Weights of a small image VQ-VAE.
Training: 7300 steps, batches of 128.
Data: trained on regions of photos with short descriptions (Visual Genome), 4.6 epochs.
Rows from block 8 of the encoder, named by matrix and row number. Rows with one number belong to one channel. Each number is 128 + 24 x the weight over its row's rms, rounded and kept within 0 to 255. All counts start at 0. Numbers have three digits each. After the name is the row's rms in percent of the matrix's.
# convs0: first 3x3 conv (encoder.blocks.8.convs.0.weight, 192x192x3x3), inputs 168-179, a 3x3 kernel for each
# convs1: second 3x3 conv (encoder.blocks.8.convs.1.weight, 192x192x3x3, transposed), outputs 168-179, a 3x3 kernel for each
convs0.3 101:170122120110097120117125136152150134161141116154115107151157144143139180144127112122112121132101119149147147151120153125112176104125123131139154116115180135087134132111118145103129116133116126116103118116093136146101127163118120147112150147127130118128150148159101112117168164170110101154134134150040142138120114000106135158
convs1.3 100:121115134114109115131091142125122134182124148164096129128118135104138120114102121154127109141091138127133156115127133077099118104180159109148119058134160127129124139123120142124120142124131140129147144129171142139155173136149123122087141122079135126123094131108124120110109130124146107135139124092139115126123134214123129136
convs0.4 099:158154123148151132152156120153115153104098148111142115096099095110111142096126133105144125098135114094128124099120111090078101113115158095119097080097078134119157136094110116143143121112144090120105150140150127126117104129117096102088121124103145120158147121133133122132098149147093138124123091161147131195095090138189148150
convs1.4 098:121108113115105091128130083110177161151118115141152088091114091123076131130103129131114117110138122100126139159104177160114109157075177145134140119143177228149166152126152117082139136113131144108126138123108128150124154129125144141157205121123125115147122132126154133127144142126131123154173124142131126117158140109147108147
convs0.5 103:128133118171130124129112114151153157134055090134063113147150197151096100119146141127135119146130115131119124132122139104088091114123114132125087122157120119144104131156134125123146121131128118129137129131141111117146117134129119135136122128121125126129147151142133124108110126117121133109131138113116055063139255173142255176
convs1.5 095:115134108132096128125110090134109165163131128117159126108098125124121125184185172133118158129113146135109137144173165134118146133119160135142125178155098176069108086133149113153146106153168139139135118173145081086114125132167174154158134174170139118146127107082152159139146125149138131126132157146145075134129086107164173152
convs0.6 097:111114135115113116110114104130101140135134093170126100122095113108133110134086116126146149118122107162114108128083090111135110141105136136127121088099139109098145126124126133126137119131152148133154131119147123140157122101117108101124108092120087145166115203197090102101144166155148131138089133142097147104074001038117126091
convs1.6 096:114178122139142113126148117135135115143134121143131107105118150078084103129139156127142167107103174107140120131140157133146145137154173109134117111160157124106125119138104115143102125099087119129126103110097102142127146166124138151138112133101124117129125099129122091150114115077115111148127120114118131132104082131134087129
convs0.7 098:110094143111100129131138146092125137108094122144124155129141117154152103131118113113125148135154164103110138155145152170146146151143130118114162108130156123132180078100109078105090106095092108127094141143152134135119145156147143134134118116131124104141097110123115114129175123127144094096136095098167140175119163147135120166
convs1.7 097:130115137120118135132093125147128141161137153139124095102124090150168151092126115130139125134115123118095107139125109125180093134131128146102152144115128148139108129114109104105111109082112143137126130094090115116118107112101119102083149127095106136148149118120121099104129119123113108154124121122123121119118100122104138108
convs0.8 096:093106092157126082117128125125132097153125065132115101105097105109128118081114116150105151169128166148145141166120159162112191144107136109107152130113182106113107119114093100118116132120126135150108128131099126132132160156123164167132138123132119109124102129144115141122101087034093107105118109107071133243077094158111124157
convs1.8 087:108135128115131133100150137115125130171126130105142148116134105161141106147160119070111082077103084115137097118128140108125080160136098141114140119106139145136095144113129118106161120089136129102096117127137110118125146133119165134107136161114136132142158142128161132126128142105148132111135145115119122128075159130092144112
convs0.9 099:133112116120111110166141141126119129144152119127125100086130141136137125156120120146194162123152167116113116047126155132165164131150112118137138146133109094113156120114106102083106097106112114144139148154133151154121134134113113119115112101109086091103101131124132131111162167158127123098157158115154122133134111101179112147
convs1.9 094:117101109121093124114103111123118146132101140135105123113116099116136129093121125104080087131116104100112110140132096092137163083149195139113147132149140137121150121121148118119131131110140166129178154144160148108125155144140160164186134190169133136141105133126104155165119127130108113117115160153111114130128142135135121166
convs0.10 103:131145101132132105123130114148126136108122148127125129128134114100142158116137136139157124126136148126100115123101120133151138108131128127030129138077085134096118127129121145108124158139123135164199112142167146162128119093108112086105130100098125104101113131142124179143128151133111097108110222150106214134159129115148078108
convs1.10 114:117121128132143108106096136130110124104119108116150095105134129135165164124132145111131117108150145121094123129169137148110141137118137135079127120109119136187108154206129123151105139055138157157127159131122168092128122125099118132109125098111136119123141158153105118125112097125123158129107058154153092130133112137121143131
convs0.11 096:128132120123109136142121110119156118143156174113125126108100106065131131089135127131143156127124139112126142107096130157095106094104136140065148094145120100099100133122141131133137128140127106100138134137153140084119144127159138127139115128133137143141123127121122142107152142088182168111152131127123090113119122022153132109
convs1.11 086:111171148148160172131143121143135136143127151134154112150131131147134140134148180103124100111061098102113151093138088134181133107081127152134164157138093132129168070101127082148147085105129096096111095114101123131128130154139112085116126136120167191150102183179101144172150096133108122155130118134151132160115145152123144134
convs0.12 097:139124120135090111109147127116161130146146109114120147130128106119112139110097125102111121095118122094108097111066092127114134119130091150069138098137162135145153107103101128104116140101105116153134099141145122153134115132106116153125110144140140104077178120058156146065139093103139191101135110102166136140075103068107099101
convs1.12 091:139120138149141138097103161117124091084118079137131086124148133157133143130131121101118131113188111106127133107100114129135117138176145115123140117117116116135103110129112116125177116113147143114124135104141136131137126137173112129176155160168133132120152117116138118117147107160130152100126097130136123134156133103122130108
convs0.13 097:110116126121123128107104107130137133120119132111125124107106114098082082112140156140129104154124093131133110140116082144087124108134134060159141151113147114091129120117126106115119124123108144154122151148149140106130134178114169151142131146147144164161122138129123122137123136110150164132125148142133131069092053106160128115
convs1.13 097:099128155115116128129140105163150159099089101126100140127155134125097127110151154190164138113132102146184120113151114107114142115141124135134125111162107131124182136154166151156137127120115144118191147081159141096091126160175108073127134080136123135161119122150130116104123100133114113147110103110163159168122146140130109142
convs0.14 103:077100122087107131134145150178152145130139124044071104169148144060086094020055093135110125125134138131121102175122147099096120119132101125148137170116144160179130123112118088108102104108113132131131134154126136141141140131129136151142115118118151141123131128122064089112126122124138125130153129143000075060183106113000033220
convs1.14 105:147106103128132157093138072113096101129127108145145209119107088122144124141139142135120133127156125156148176182141203132117149114099072136126090111121075109094116127135156112098093143102128167111114135120127112079102154126120128118104138144100142103101113113109144175161142138196141136125131129143088203255147142131170123247
convs0.15 099:139108161126133151116104129079154155125151164147148160124131125134139124119129130125148102129141125124146155112165139099137104127151130126128069118088094095124173117085103093103107124110128135130143162130106140149119128143094135130167151142154131154121133122096141177125140156118127090120132138099109241158079154098107117118
convs1.15 080:163120125131134131182129119141133097126132146124082145119112128114109129110077106087089104138153107110124138112092171155131136109130135119123154162161137165145152135133142154130108145181135184163149147138134118130094143085140151144148100170191126110115128100130172104118111090104148142085149188136138124140172149124109106122
convs0.16 098:112114108087157072126148111122143106138146171105127153154148115113126155151104092091115110091095126099108123141123089166134111158117095116119098146109117122129127094110154080133090100123106151145065122104108150146155143143144108111158112135147145155127140150118144100118070132117155151160138143134125119132148068075098067135
convs1.16 089:120102105125145144130141138168140152124127153133102131149152160121154148118126126128122131102113170153156168149138122172045117119121142160126118120142140092106148111101095114114156110171141102101082130126095092134098111167105125136172088075137105105112111109116115117134147150132119117136112139170119115135140147156173108109
convs0.17 098:126167125117170110116135117105141123168170135119141134111082064189145140124136114120123126144139145129111106113134079139178145113134133127114088114129162124126107146134112108123121134123120149149193151120133121157116129094119131125144124150123122131111157137121122101097170157201115111117126098118143074097000079087134077127
convs1.17 088:113080122130111121099126122132127142149095174124086145134152117113155124119133114132116149112112098090120133132117120083104125153122129124113138118137126145144140099104091077130132094119138146157122140109144124117101122100109156129131149161149125097096122168149124060088119145155163120117101179120130148133156140204169130125
convs0.18 101:217136129103115146131139116176130135195164107151095129107136159105123116128096135121130111147174143149156137111136114088151211140108137099114137089124136101128155124129121115129115122136112148133123189120122157159108151147135139152120110147137166122110193143106151127127120131168117122155146101139193138094012157067132164133
convs1.18 100:115113105095131097131120122141116114135110145142122119163129149150124119122158135143115136122118107161157120121100117089091154127105142135130152133144166099138221152118157166179132162145162187135132137156121068130080146105131164124073156131135108124127115128116139127137128123125097147115163187157138124160177114137130119165
convs0.19 098:114109089129144133167148119120129119103095182099118116124114133129087083137124121118138130147136133131138117126122135181145075154125084131128124166117118153138115113135130113106147128107118153132148131110158107079145145098121155128180153124135115144130100128124136116122130115115142111142121111111132117106200147234203128109
convs1.19 104:152118138107152127127124095133119137164138041156146138139148131143138154100147142120123112084108157110128156171091122168111165174119137114117134145138135148133144113108131122118107150129129154178115121142105163151113131170114123166099131170121126121131106092123125124180145115124101090183128132142134138112120106099140122131
convs0.20 098:108090127116103095130117126172166137110117098159129124128135142127136143104083096119140163131162167142128116159166179128084114108120132132141096183115126117139077105101127110105109120114139106144159123112174128122134112126136130137134102097115155139144135128139132105141158136087173145153098108149000158086178130126101114177
convs1.20 098:192135115141110127086115106109120131101123087166138141117130124124110159118118146116094105069151120124130084145121137097154111107100127145093106137090131133172110119120149093102126120078146106145115120138185099120109123160134154143192138152116105107125111125100074150165115146164133118086122096136104133123142100115179164156
convs0.21 097:098082143119111149175123147130087135124103128130124136125173179141146089157137119136140135122141113129127130102123084170127075141136106127155119180129178100108092122112108098100094120121149137173140107111120106144120123140128110130167088108112097097139103129154127116155143147118144145123085104092066150147124075038148109082
convs1.21 076:131126115133100103101120076111143160121147138110144082117120118108143169076101140134107129149095124139146156133116107155124167150157198112116131121117130107118099106134103145156146123111116133131100142145140095096104129141109124074090202174144149145139103161167115172139104125133111131163171167120135143128133134149144127172
convs0.22 098:113150090132146102125114133113087105126116099169138127149095150139103163144144122142124106135145131144140138137126137102120163096129138072142168077107107161187108127099133149110135102099142143128113145166145200182140161125150115119118127132150106112150118113171174174171136155143123164143124126109165131125123121139107100106
convs1.22 088:119122119140125109160174139130160158130176172122170128117084101090137158135162113114096107152152130152143093114088122132098153099103144117142063116146144112122149134121137168120104133100078115106164111107104123117112124132137081134080124182170111147138081157133120147133110135113136139135139104131119129120149141153116128128
convs0.23 099:095110103119078107118087111167109118177144139097143146111103110115110124115125101121148136162134105120120130108084142083108191127129131110124146017148198144165119152118153138117122112129125142150144140139134105110135151130131137115111127110129151131120175132123137120127174165154115135164100130165117124091073097200124127109
convs1.23 083:121129142111140147134161133117141134142096144146149143136121129122108190157131121155120142129081088125095121080165139128176116091114088095127099126132123122125073158106126121096090131095129128116151163150172081096133117120084109138126119157120165136134147135124109126136158104117146103125134118126147130123130100163129127135
convs0.24 098:160134105121123108134119131089102119117133105111117135088094115120092143121108109182144117148117104137137114089150111128124125133129104135090109093114098155153123115148130129151138135129101165131149163146155124122133149098109137134134145148127109124100132129108124124094140156141156143134134160124255084132093114125116114111
convs1.24 120:118118136127140110167142145131138139138142163139177083107115127107151145131133153137121133117113089133147094080140146121110160094115175105137114121130108134119182110118122125141125133131158202143157143130117137074063137132155137133163134099205141125107141145112116122194103091155127105136158135167148129154114156123147147000
convs0.25 105:105111128140090113104137107132128141100168143092137128125133123106142116097133111134111110141137100158138154133115087136146106140157152115088112107099155122160137155167125160140155144125150150140111119121096110133088126147115122140112127137126118129119106113117117091131143167170074122163107123133162155086221110029234156090
convs1.25 120:107143115102145191099121136116145119110160097110138138130096116159165098157097130138129140165128169113104138128116109124116102105100087127108108099158146114113136136121107159078053141079099132194108128145139163124131152156149139167134157136149134121109136171074172155101124126123123100129134149134130139085144147107118121105
convs0.26 098:162150169115124101155102090125154099132134109122103107155138143114128169048037082135133142145142123162149124170167156198162142090108137135092111151141119114152147131168120136118108133164131130151128091112133097137127104118121119176141104134120096113098127113101126110115102059143132113125154170118126106141078173157072101122
convs1.26 081:117140101138129127143116112127119146112095164112103126118104090134131162128142121158130139148088117182081115138120066087105096070062110119145136150130099102158188127123122122162139121072068176183139133178167095128138096108123114101129144135132108134107167192132132120132156118131123142143113122157137150157147095164128160113
convs0.27 097:075100129073142161100146107126141114085164105139130095125134138083123090143144115108113123094137142133144144122121120108109118156111133097144149127099140161144142145119103139105101135109113124135132116087114139144111135131145140150133139139118120125105116148139109124128137124134168144121082143146183141138095113142129153126
convs1.27 089:141121153098108158147120126121128097158135157095156140079084089128160157129096127124122130102159168081132129153143128130129102145138177103151125137163095136161127125116115103128136141095099127122094130122116161149130125152141089202159108124126135126118107066145162112164139124104089116126137104137144133146108152133113123151
convs0.28 099:127127125149117102112100115104109137092116157110125128104106111098129127091159089096146131111122118144150129126126117144173073135155072122115098088131059102148098127110143138125157142113152104140109118132143126139127147137118131115113142131139136147162119128106116117105123121143102149120140118159188058221149114000092156118
convs1.28 088:102138118160135130126156139145112179135138155134152090119081103140151114094123056141126135128154100102104120122088086121118129114145131108132146167122160156112089141116131127116132101137135115090135154083131133147162117104102117153121122083105112134142123131162107100107112136123126113150086121130131122114137139134135132104
convs0.29 094:132111138159150138134092154111102121163161156120096139104116130089114121086128152105124113141130126126144152125097115142115135152119162100130125130129139191124175131139159116124141110117118156140150145116147126135138126131122138129134145180141119122129110118107117118130126133095109145126130118142124192140116138096181064057
convs1.29 078:114112096113111106130126131126115123121087071140097114110121141138150173132113114127116104163151132151091138105137132083153174149137130119170122109170123132134155153131133175131115098116116158134164152080123142108063117122119097103098118118133130054122134128109133108123124118140092096102100145121112133118124130156133077143
convs0.30 100:155165125144145107125139105127097130137124101143139135083073096159151133116082136125135106119146132121133138121092108144136132145158208100086118149127143136137196121141104147152110115125105110159152110110134113102129125131129130156130128133116145124130107084100115108147133151146090157163122134097173130210117078167086133169
convs1.30 090:117137136110131142129125160142164150166130118142144105163157138119148084114144106137121136138149142155134150089139104087128115107113105153150129131133103116116117151124126129118100104132097115109124086099145087096128117145111163178168140084164108125117084136116140132157146143149134110121155170197127132165090149104083128146
convs0.31 099:116157107092135123119134149143154137132119115159133137177188143067117079104100148099089101133114128120113124131149069127114147111110138099125162124127138072118142121133118122125116135110117124097128166115118117118139129122162117132148105106120142129126106121120139115142162135139120112146137158134006075061121069038158175162
convs1.31 087:098138122133149128139099111134114119126144134137167159124129121116095165167113138096098112100121124103113123114142128106077077126109129134149168140130126140108135116124098150110129141139203162113080158150125135160113114127092119100135068115142115123079161144111157145126123110092121111117122136125117097117167175145151220207
convs0.32 108:113156121121176128135116133114170150119103115156095108114143122142115112143178127125133143126142141139130133158152099174132089111135133144070109131115093126054109104095100146119125121129132139131135124149145135132134132149141113134130116121100124143124127123111116141127123020088133140129116151136129018145136127124083251151
convs1.32 114:140098140121104133113138117133134097114146103116132107119168117121151112123110125117141123131140142103125118129118113101106096100111108109161102138110131125142147152146123139127116117118142134122103131123110144108125155122146133152161140113149096120114110164117137105122143170114121137144122127120130173131141132139129026110
convs0.33 096:139099141121156125106146144089119086101146106115131099126132114141127094144125098180152134146143117133144112156117110099068086134163128147126122144104138143149141141127116141128106144127128172139114130112110154114129121106125136134136112142127132104140135134143150143155127099152147114144138098107085130113133102144102123125
convs1.33 078:105095084151135123121142121157154142150143152171160141142132065113126111097146088110097123122141146099135130122136155147143152168105118118106129139133132151121149109112113151138122133156108146113119133113152127182136148094120114122157147159149153200164095072136119142139148192160157129110135102120102123116121129138127125128
convs0.34 100:067107155119117152107113120183115132137102126120142136110118121143153151116114112122119108158144111135135144100108123142137162140130133102115176113108132129127110144125162117141177120140160134147123134153106146158085141097101140136107096113109138150161134132143137148155106122100122145160139101155094112174036118157176116095
convs1.34 106:135141115094137137157144120120140118151143144093119112106157096103129105146165109134117131114119104126121114102110145112127124148131131102129111126109137118135178144122106176132105135113105117134142137117135117100119130112123118118145166131152144114113115109120080089111133123127165143155159136125101108161162142101128126122
convs0.35 110:115125114000067098088106123110129122096135159135123138159148128134144114117114099144136141117122125130127124132110117115131113143128124129134112148130094152130139102125122088126141117121138123120137122143136118141140144126129142139138126145128135140127144114109156126111121148118204117100146119122154175116203139142135131123
convs1.35 149:125146137139118164121109158110145123123135137121128120119134130151131111131116113111113117135117157112123160126133130142124106140150147131121142132148083138127112127126133133134137120098150134105141111116120091111133130126125097138118131123122124101122144119106143153167133112105120137126116111121131131132112126050131114099
convs0.36 099:089157125126145144125131149153121101141147101115130135161126124163137135147146144120120177120128153102120155129095109094147090130167113077139131168104128138152091125116119133135109134126144124123121129103120116100145097105137118127141099123137157138039120123098146132118080149171114135110135122125068141133155100126047149222
convs1.36 101:129119148137105162124108099121127129097078178146106187174135132143133116159136138121140115092172127141119092131161148122156142163156115123149107129153144118100108106128140128152146144133163124129146146107163115082159102148116148140162138117109112154133094158135083153169133125138119126136136126148123139153143148114161128129
convs0.37 100:128138137139116113137136140109088082156137104141133097163202175143131128073073110111144150126100124162141137103154150144147162142056101092123123155153137152114066135149124136148140121110097082113100118115106135127154128155139145137138152158128125115125118130105125125158144125105095138156165150178251170149004013040147101100
convs1.37 095:125099116099102089118090166156156125176196119105122160080090139185130170155111089133138088122093060083120171106130098105119082144151123142108111143110120117118135118135112167148140123119116150138157120132143147139141113116143125095074130159114130132148112139167097123092110119126131104110160137107143152126182223152113098122
convs0.38 099:128131138120105120161127121144173120123133149128121160126082126133092099138135116173158110176158128171139118099099144200138131112116139064139143126100090121109141152140142131120172137109125143168136154177134109123151102143125109133121098121130151139131131131129139147119134121099167133104145114099118115115070060077103176083
convs1.38 097:140112136156101141162150085135112106147122115141158092139136149119134154083134180137109097164137121165134121107147136118112145136150104127103107125154123111130146148117105151107110143124140153139157139128110189080165144117148163104103145067118123138163110094136106156175148144122134124185138104148139099155111093156123144133
convs0.39 100:152129109209140105152140117118128113160136122108120118126124141117123121119139122137155129175172133202192164142139112084104090098085104160108105083141103085117088113097126158134131116120143152112114144140106146155099123139117146153130164134128120137147124136116128129125115111085142139169151117140108085098206095014122138165
convs1.39 100:126105130152115059122131126131120118122137121131100155135128130121108128142132154131135123133115088137121076149134170163115163138121174109121095105117159131147116103114125136115132120138124098135179150135135152144138137146104209137098170119116096109116120074140147136126138123160160103084138104111127131130104112167152147147
convs0.40 097:123134121143142164141122128106100116168139085114104105128123106109134111101099124111112128130132146134118138135122157150093152165118166152092114136063133179149139094091124106137136103096119113137134112143134112120123105113103122135128113106127140145132158127144123136135097108151115131195096081175170211068207140107043123133
convs1.40 089:095114139132104156131119122141138148159152135182069090113100114157131154102117091149111076128086082148100111135124125109150171109163150121122120063196089138130176120114124132133141131132155136116154120105136128137132145130107123091088122105129111110117093102057132159117105140144077141135136132127120108145129146087154080096
convs0.41 100:095112106122154123125164123124142125111112106154126130094137154102131115135132137130132130143135109153150131164154128160147146154115149214155135179119164175213176101141144134152138095110088111136124124138076139124099155110129131129117130130122111127117140131109126123117155088145107122122085127132147034136139132066000103090
convs1.41 093:102135168130115143162161107134130118162142137134116104119113130136138141090124095148141133144099124168112131109134111080077086102120145131127103144136125148132163132122137085091098139126094114101153162130135107119138136168107115142168147146105122107122149123140155106143127158144126126128160135147173107148147123104104103142
convs0.42 097:052100107128104110135119147116121135137086102133123132154168159112129103124080102100124118114105118121099094107061090135116143137113168105087049130140139126129127159125155159157185125148133125111111140136105139140114118125129102128122103137133117142130150152105124137132173179113094118102113103123000162193155107160038124125
convs1.42 085:155115117148139151132171137143147126126139115121126184142140179140090153135130167083129132117113125103078092122149140165138125123110112126116129167134148216160112110103112112122161113141143113082091101112119120110113125108120126116121086112114151139158133115131152120101126134145129092122092089177142133105095126131158120099
convs0.43 104:130131122112101083115088116127109099110120194087099122134143146158138192113127087127137145125106116120114118105087113217152194149137142133109111013113019148125139125150148111148129136142166125123121115153139179145129109135128129135136119123127146138117153150156137134112119133125157155175149120079088104116226107000119087153
convs1.43 103:111117125157156164099131143140116105110156189151113094152132115107158143142141124122142115141157086144178132118077056112111057128105133128136122218109226120132136121095129152130188117104110132142159131140154111128123128119153111104106149098138115121101101123094114108104102123094118130088111120106127118130000120222159167120
convs0.44 099:141129148104114158153118105131126119160136125124134138075100134137126139117097131133120143160116138149121146091127130143130145174150153143142095108119120158136152125117151131139093128132154130127123155117130153127094125127134143122129119118113174133139146131167155141148120125133247171171105123128103103136053120169141113111
convs1.44 094:111133120139178178113118142127130145151133148113123124127181135114110130118140138126090062062164085083125110094082117103064125136086111146114151127131162160116126150127128155124131154120101090089119146121117135111150120116091077110080089105083113108126120111153151112112150118150160122121137146160120162104127138069142138145
convs0.45 096:147128143154102152122128136139138121198160110131142144116108126109106145128124112154140142143133136139130118095113084070022135102131118126133112078092140148135128109133136118130133110149142141121120110161115134099128134148119130157105126128113116111157153158139132149141112145120139136159114108127191146187122114176124115108
convs1.45 084:138136121104125133102125172138137138098088097137138151110119120097108113128120092154140139152117164157135109117107144121124138119134136102115103161104127126099119136146104138139101134146111077163136167177146169166151136126147102102125177149178163180172100144131123182092132131149141179093165118164134130127110138095111106092
convs0.46 097:119132103113187142149170145164132100113089122110120150109102110107108103172172161134139145114117137132154123086130143119114152141152123123126155160152136121139114131099098117103122130122116097068070103109124106137137141124139132133153130118140125123153125179143122161164069130157132086147130132136091104149105034060145186117
convs1.46 086:118085141092115135121062125130153133095108118081162117132111064134089127184169178121093092123112139116105117156138129150144131114143129150146132141106081125110125142160132135098171134100112130092085112120086113085090142152131142107116121111153160154148125068091126139163126139130090135114109126134151144136126157138143133138
convs0.47 104:077134159136131115139122104123119146121116122166153135121137124129152130127129119112116108117113104127126101031106120091093114089148139025100103125124114129120104136135127121080096121124105163130135123123118110113106132136122140150126141148140162161112162133106112132136237115126147155129072118107000170138135122163105108110
convs1.47 114:150143135099123142105155162114134091122110102138126106109117128168141161131101117138171120114174131092156159135119178124142128138108233157127141160128103133134169144125088125141117104129200127122106121141110098141090151149122108125151094181103101117094118095126138159107130115132139087116067112169150123117112123118142094000
convs0.48 101:121087132091123106126109120103130105154106135117115117125121135093082104067065069131135134137134110123100103102120099127059126110133105097125163114091150154183117117124158139112147139159144113134121088131111137107090113099131123115129128102117115129135098134150138121141134107134146111148105108119122183176134120108111255125
convs1.48 101:125150135136145118140136102110108128153098087137151101163128135163153161112106139119114134129061135126152079106128121151203148141144127114126095112109162150092123094144100101142123121173140164166144165157149131146141080130108148154189141138110110159142091155092129162170146134121169173148157143157114083114141123141120150116
convs0.49 098:144162140111129105111092077104092117119164144123131112105116139137150155109137104099152123095152130112158143109103084120159133115141131124131106140124122138123109140121125127094105135075097093092104136156155141158149147166159139136141129144152127143095126114123100103105162147152144017056100035063100165106111120172127121148
convs1.49 099:115124125102080150096137113137116137135110171132140151114102130096133156124125130113106127164072125118129157139169075170141080093083115108151136097128096131145144134100118120071095151111132094130107106161097154158125128120096133090107109107126149112089141143120103111157134126151123085122087056094127101120108109144125117122
convs0.50 097:117118071119104082135177112143098107133120113136135131136114130161127125133115097139135140133143131115119137100142147180130162139136108122148119141165163135136114123131141129133114130146124113135103090128155137135134114133129088149157121133153106128134137108104119137122123166112138133138148117122134249228137150105141170084
convs1.50 091:122165136123175121116141116147154135136156138120109123124137128112105130149168157131124170109117164112115104108161140091136139136156124118139112127121122146123152109147151138107114147146152113119119113159155147074111144152130115100117120089148133135135145099125115134163146144133175136124114130152145134124155122139105075148
convs0.51 098:120162086165132128146116131178137096145121091122112120104149124142111129141139108134132158164144153120115143071115238121118152117125106169120178125157127123141114116128119114137142127139158141133078176123066137112083149118091158125119158148123148113130133122146155100119114143163129168155166162136176127146103112183149132095
convs1.51 096:131140106109116093108128141145108137135148118058122178123114146152121165149109125139153098108122120098119119123134154103116120121124139126127119142140113095162094142157109162128146129130153123151136098125126125085103143133118114154086118166092127146134120098103119103159136113088143115092132051100152123105116112115098149096
convs0.52 096:115125102171126112137131085144137134132121133137145162098072022160166154117146135106125123093124090076107120085096143082130145139108098162104160130130128166121110130127119124137150118112114092096105122112114080104142130139146126123110129121123174126110161100086159131121141180182141106119165138090220036056153157115131141005
convs1.52 095:117129137110111146148140195122112125157113096038045178124117129159136117163118117132126119144143122149128122129112157198137108203125144168139102128115131103149104141126155135136137112126151135117114090107112148109149137119104112116125091111170153122114143111127126132125101088066118130137140122134190133142131110136111146038
convs0.53 101:116127129107134136110108137121144120166147141133111079138143123149079105149136167106138139093105124133128125117123110145152137160111100142149149095113140121061105139132140121152126173162161141116126105095104090124141103127130114110118097103100154100096148104111126118115114130118126127150143125128086059101016074130200105206
convs1.53 092:125104129106130185137090121117131132153098110115107107131155111108138121125153180114105096122121132155137105127133150129119128128143158159192148127125086133094071124101120112137153106128099120098136142142180103154144113139191132142183113108143145128137100135076097142120119161152079118166109137146122161115113154068138134096
convs0.54 101:169108163160115142132123107137075100117132134163130105115128121109152112141155118156136126157122128134128120102089093141131085115105087125100133146118114114141122161168133137170152131164153125136121124099120120101131117108100122102116141149150160135114159148116118108129116203116133158149102099131137043198140102135171131097
convs1.54 100:135108115099154142121163124111161110142120115122181134134149153108148138107127112098132098092118096136133133127173143171178150138176128100141123145095104123061080112127107113146102138172110124068121138089144127113153126168143136181165133169149145111128130101134143119141124125150118119133145154157143137131126144095106114132
convs0.55 095:126113108122126153130138127129162132131146136129116161155112119152142136122113135111158128139158130096122127123115114106167092115121129156137172150126123130112154094097111108089120147111128132142152130161165150216157142152134129122150125101109140113157118102131116127142106103112137064149175182127153089199124090177148171093
convs1.55 089:141161136128156140143137126129142128144130124154136137127132114119107111113121125118103150129122145129092138159133149150142118160165106125146145116115152119123139121129123105094129142111131099141173071146123164107055092098092123120087153132121169140155115116134155135162097161132108108151123113127129102146113120133129099122
convs0.56 096:112097109150107127183135147129145151138145135121114113131124135152128126119149118130133140136130147143114123150110114095112151098150146133123122080126122131129162123134141124139135130150152115132168136132156126132109123107117136110111126139098118131135090107105125126113136149160107105083136133134176132120135219145092145206
convs1.56 080:091123090102142133125142157130126118128117149111122096093101081125158128115115114108148163132165168105204200120134133106153119125160124127122130146111148144134148173158101131120101138086116113165117137119112166105174083100111107118120121147084108135116110106117134135132139132122129127147150121114101147140126094128132103080
convs0.57 096:132130109115121128112127129121107100128119086155141127083124121141138159145151133142120141122151152115108126090101118132139083166112112085094123142130124125133124140113117119107109108117116152147128149095156131179146128119118165133135164141147090147120132171139142133111126066130119119115139146151218212169110013147147169131
convs1.57 098:125151125140125128139127102126147128147140108137171129123124138128098115129084127164128169126147140137122123163138128144104124162151169112127112139149107138151170140158123127127137128096100118118148105201144134161114137145115155136147155091117129101149148091102144118115115134119109102159119121107121106150139102118099140121
convs0.58 095:138157103147128101134126116134137124142144094162144088117164166132115101107131126148134140146126131163131177117145107100172096118164117119090120136170149136150131108115132110117132118124120134153112129122097112094107108113121108128133083107136137135143103111155152119139121116111164139140095126148108093114099143171162102108
convs1.58 089:118129099089143112115126111104110126097092174102120123119091110138126114094110128098134101118124132133086093100113118082091161085122124149109131094115086156130109127106133119145134116131106125118151098160152127169158147151175131149150121121142100144140092151141125155131137166108136150145171137116140151123071128139131136129
convs0.59 098:084127119107114125138136105078129112125131114150125125105127140119170163117153137112143133121147150092143142221169117141177112134131157169120079161115104117164136121104096127113114142104128146126128175117099111107127151140142170138135118145108124124095149134128103141132131199121120165132126133140145103092097128085123124188
convs1.59 080:154138139167145114148116187147122101125132165122092179139092103104129112135116161102110169121113117108124108135159141130117086106125081107142136141116111136184081137126126127109116124153112155148105140144110123107096143114164104122137151138150133092106129101103130109166111105160106122117137092143112120106114135142116154114
convs0.60 103:046115107107142102114130120057142136132135105178134115077106114125149115120135125111110111118138108123128121100116112143148156109111114122126125158112127161138120188169180134160192127113134121142143152133120133125136115122134109117116126149156135119127100097121139138135169156160111121144130139142012129116161126093000127105
convs1.60 118:131124113146111127173144198143132145160128100155121119124126110150124122126098151116132181127092115130113112128113109127132105122144156142147124125144140148141022104126154090092125088130107147146117116106110121160131131127143138132158148151154108133133110132134126117141099113104120112121108132174131126141133115116132137084
convs0.61 099:156139144133136172138107123138110117132138152133160163110110111114107114088137139129118119133138118136121129091112093131119142141106142113111094111129190141149150107130112118102072116099080115118109122118143120116127113145129126130110143127122110129154125135150098137119133139165212139159155093129030121145147166113122132127
convs1.61 082:130123092134134140127109115127144121137165127168157083130112123098104123149125106116135143111129151111127182102137140157111118184127134127113121144112078158144112118108139111102132142119115149122074110086077105090107120144138102122077113127126124095113155124105144133106101105103107090103128140127118155133123127116157132144
convs0.62 101:112067113143054090111075107136133138136089125130118119119136133120081101125148129135133145155129132134149122131156160130074105126111152122159147127132134118118155108184139113123126131134118146136150126131151118142171124112125139131120143119147168158132135159112098167140112082098107154101103116085132000058118165132133149151
convs1.62 104:121087113112110142099118121146109123143108123168183126123126144114123092134164131146132121135152102131108109127137145109103126122134121133107126151101103084102129162152157157141129148165144123087138148097127136114116145106128138140132147138143110101121122116115158193126100175161139121116144163128119103101123103121141176162
convs0.63 097:114133155176119119133125140113137114099121126115101124097113129129121107140128116159126108149138126171134109121104102142079134110101139141108105100073121113129131106108119110134090112145117131131144112134097108138100095116129137164162150159136095125103103097094117122129127158116073120144162124138147089159105137151134191095
convs1.63 092:111112123105139124137144109125132155123138095096167149147133129146123127170134123129114135148111096098073103139076105147120122136094123141131135140144165129142190144145111187139098141151119130163139138146102147172103137156114123156129132178136146116110203143102191154181114136115106147144097139124164136146141139104112122107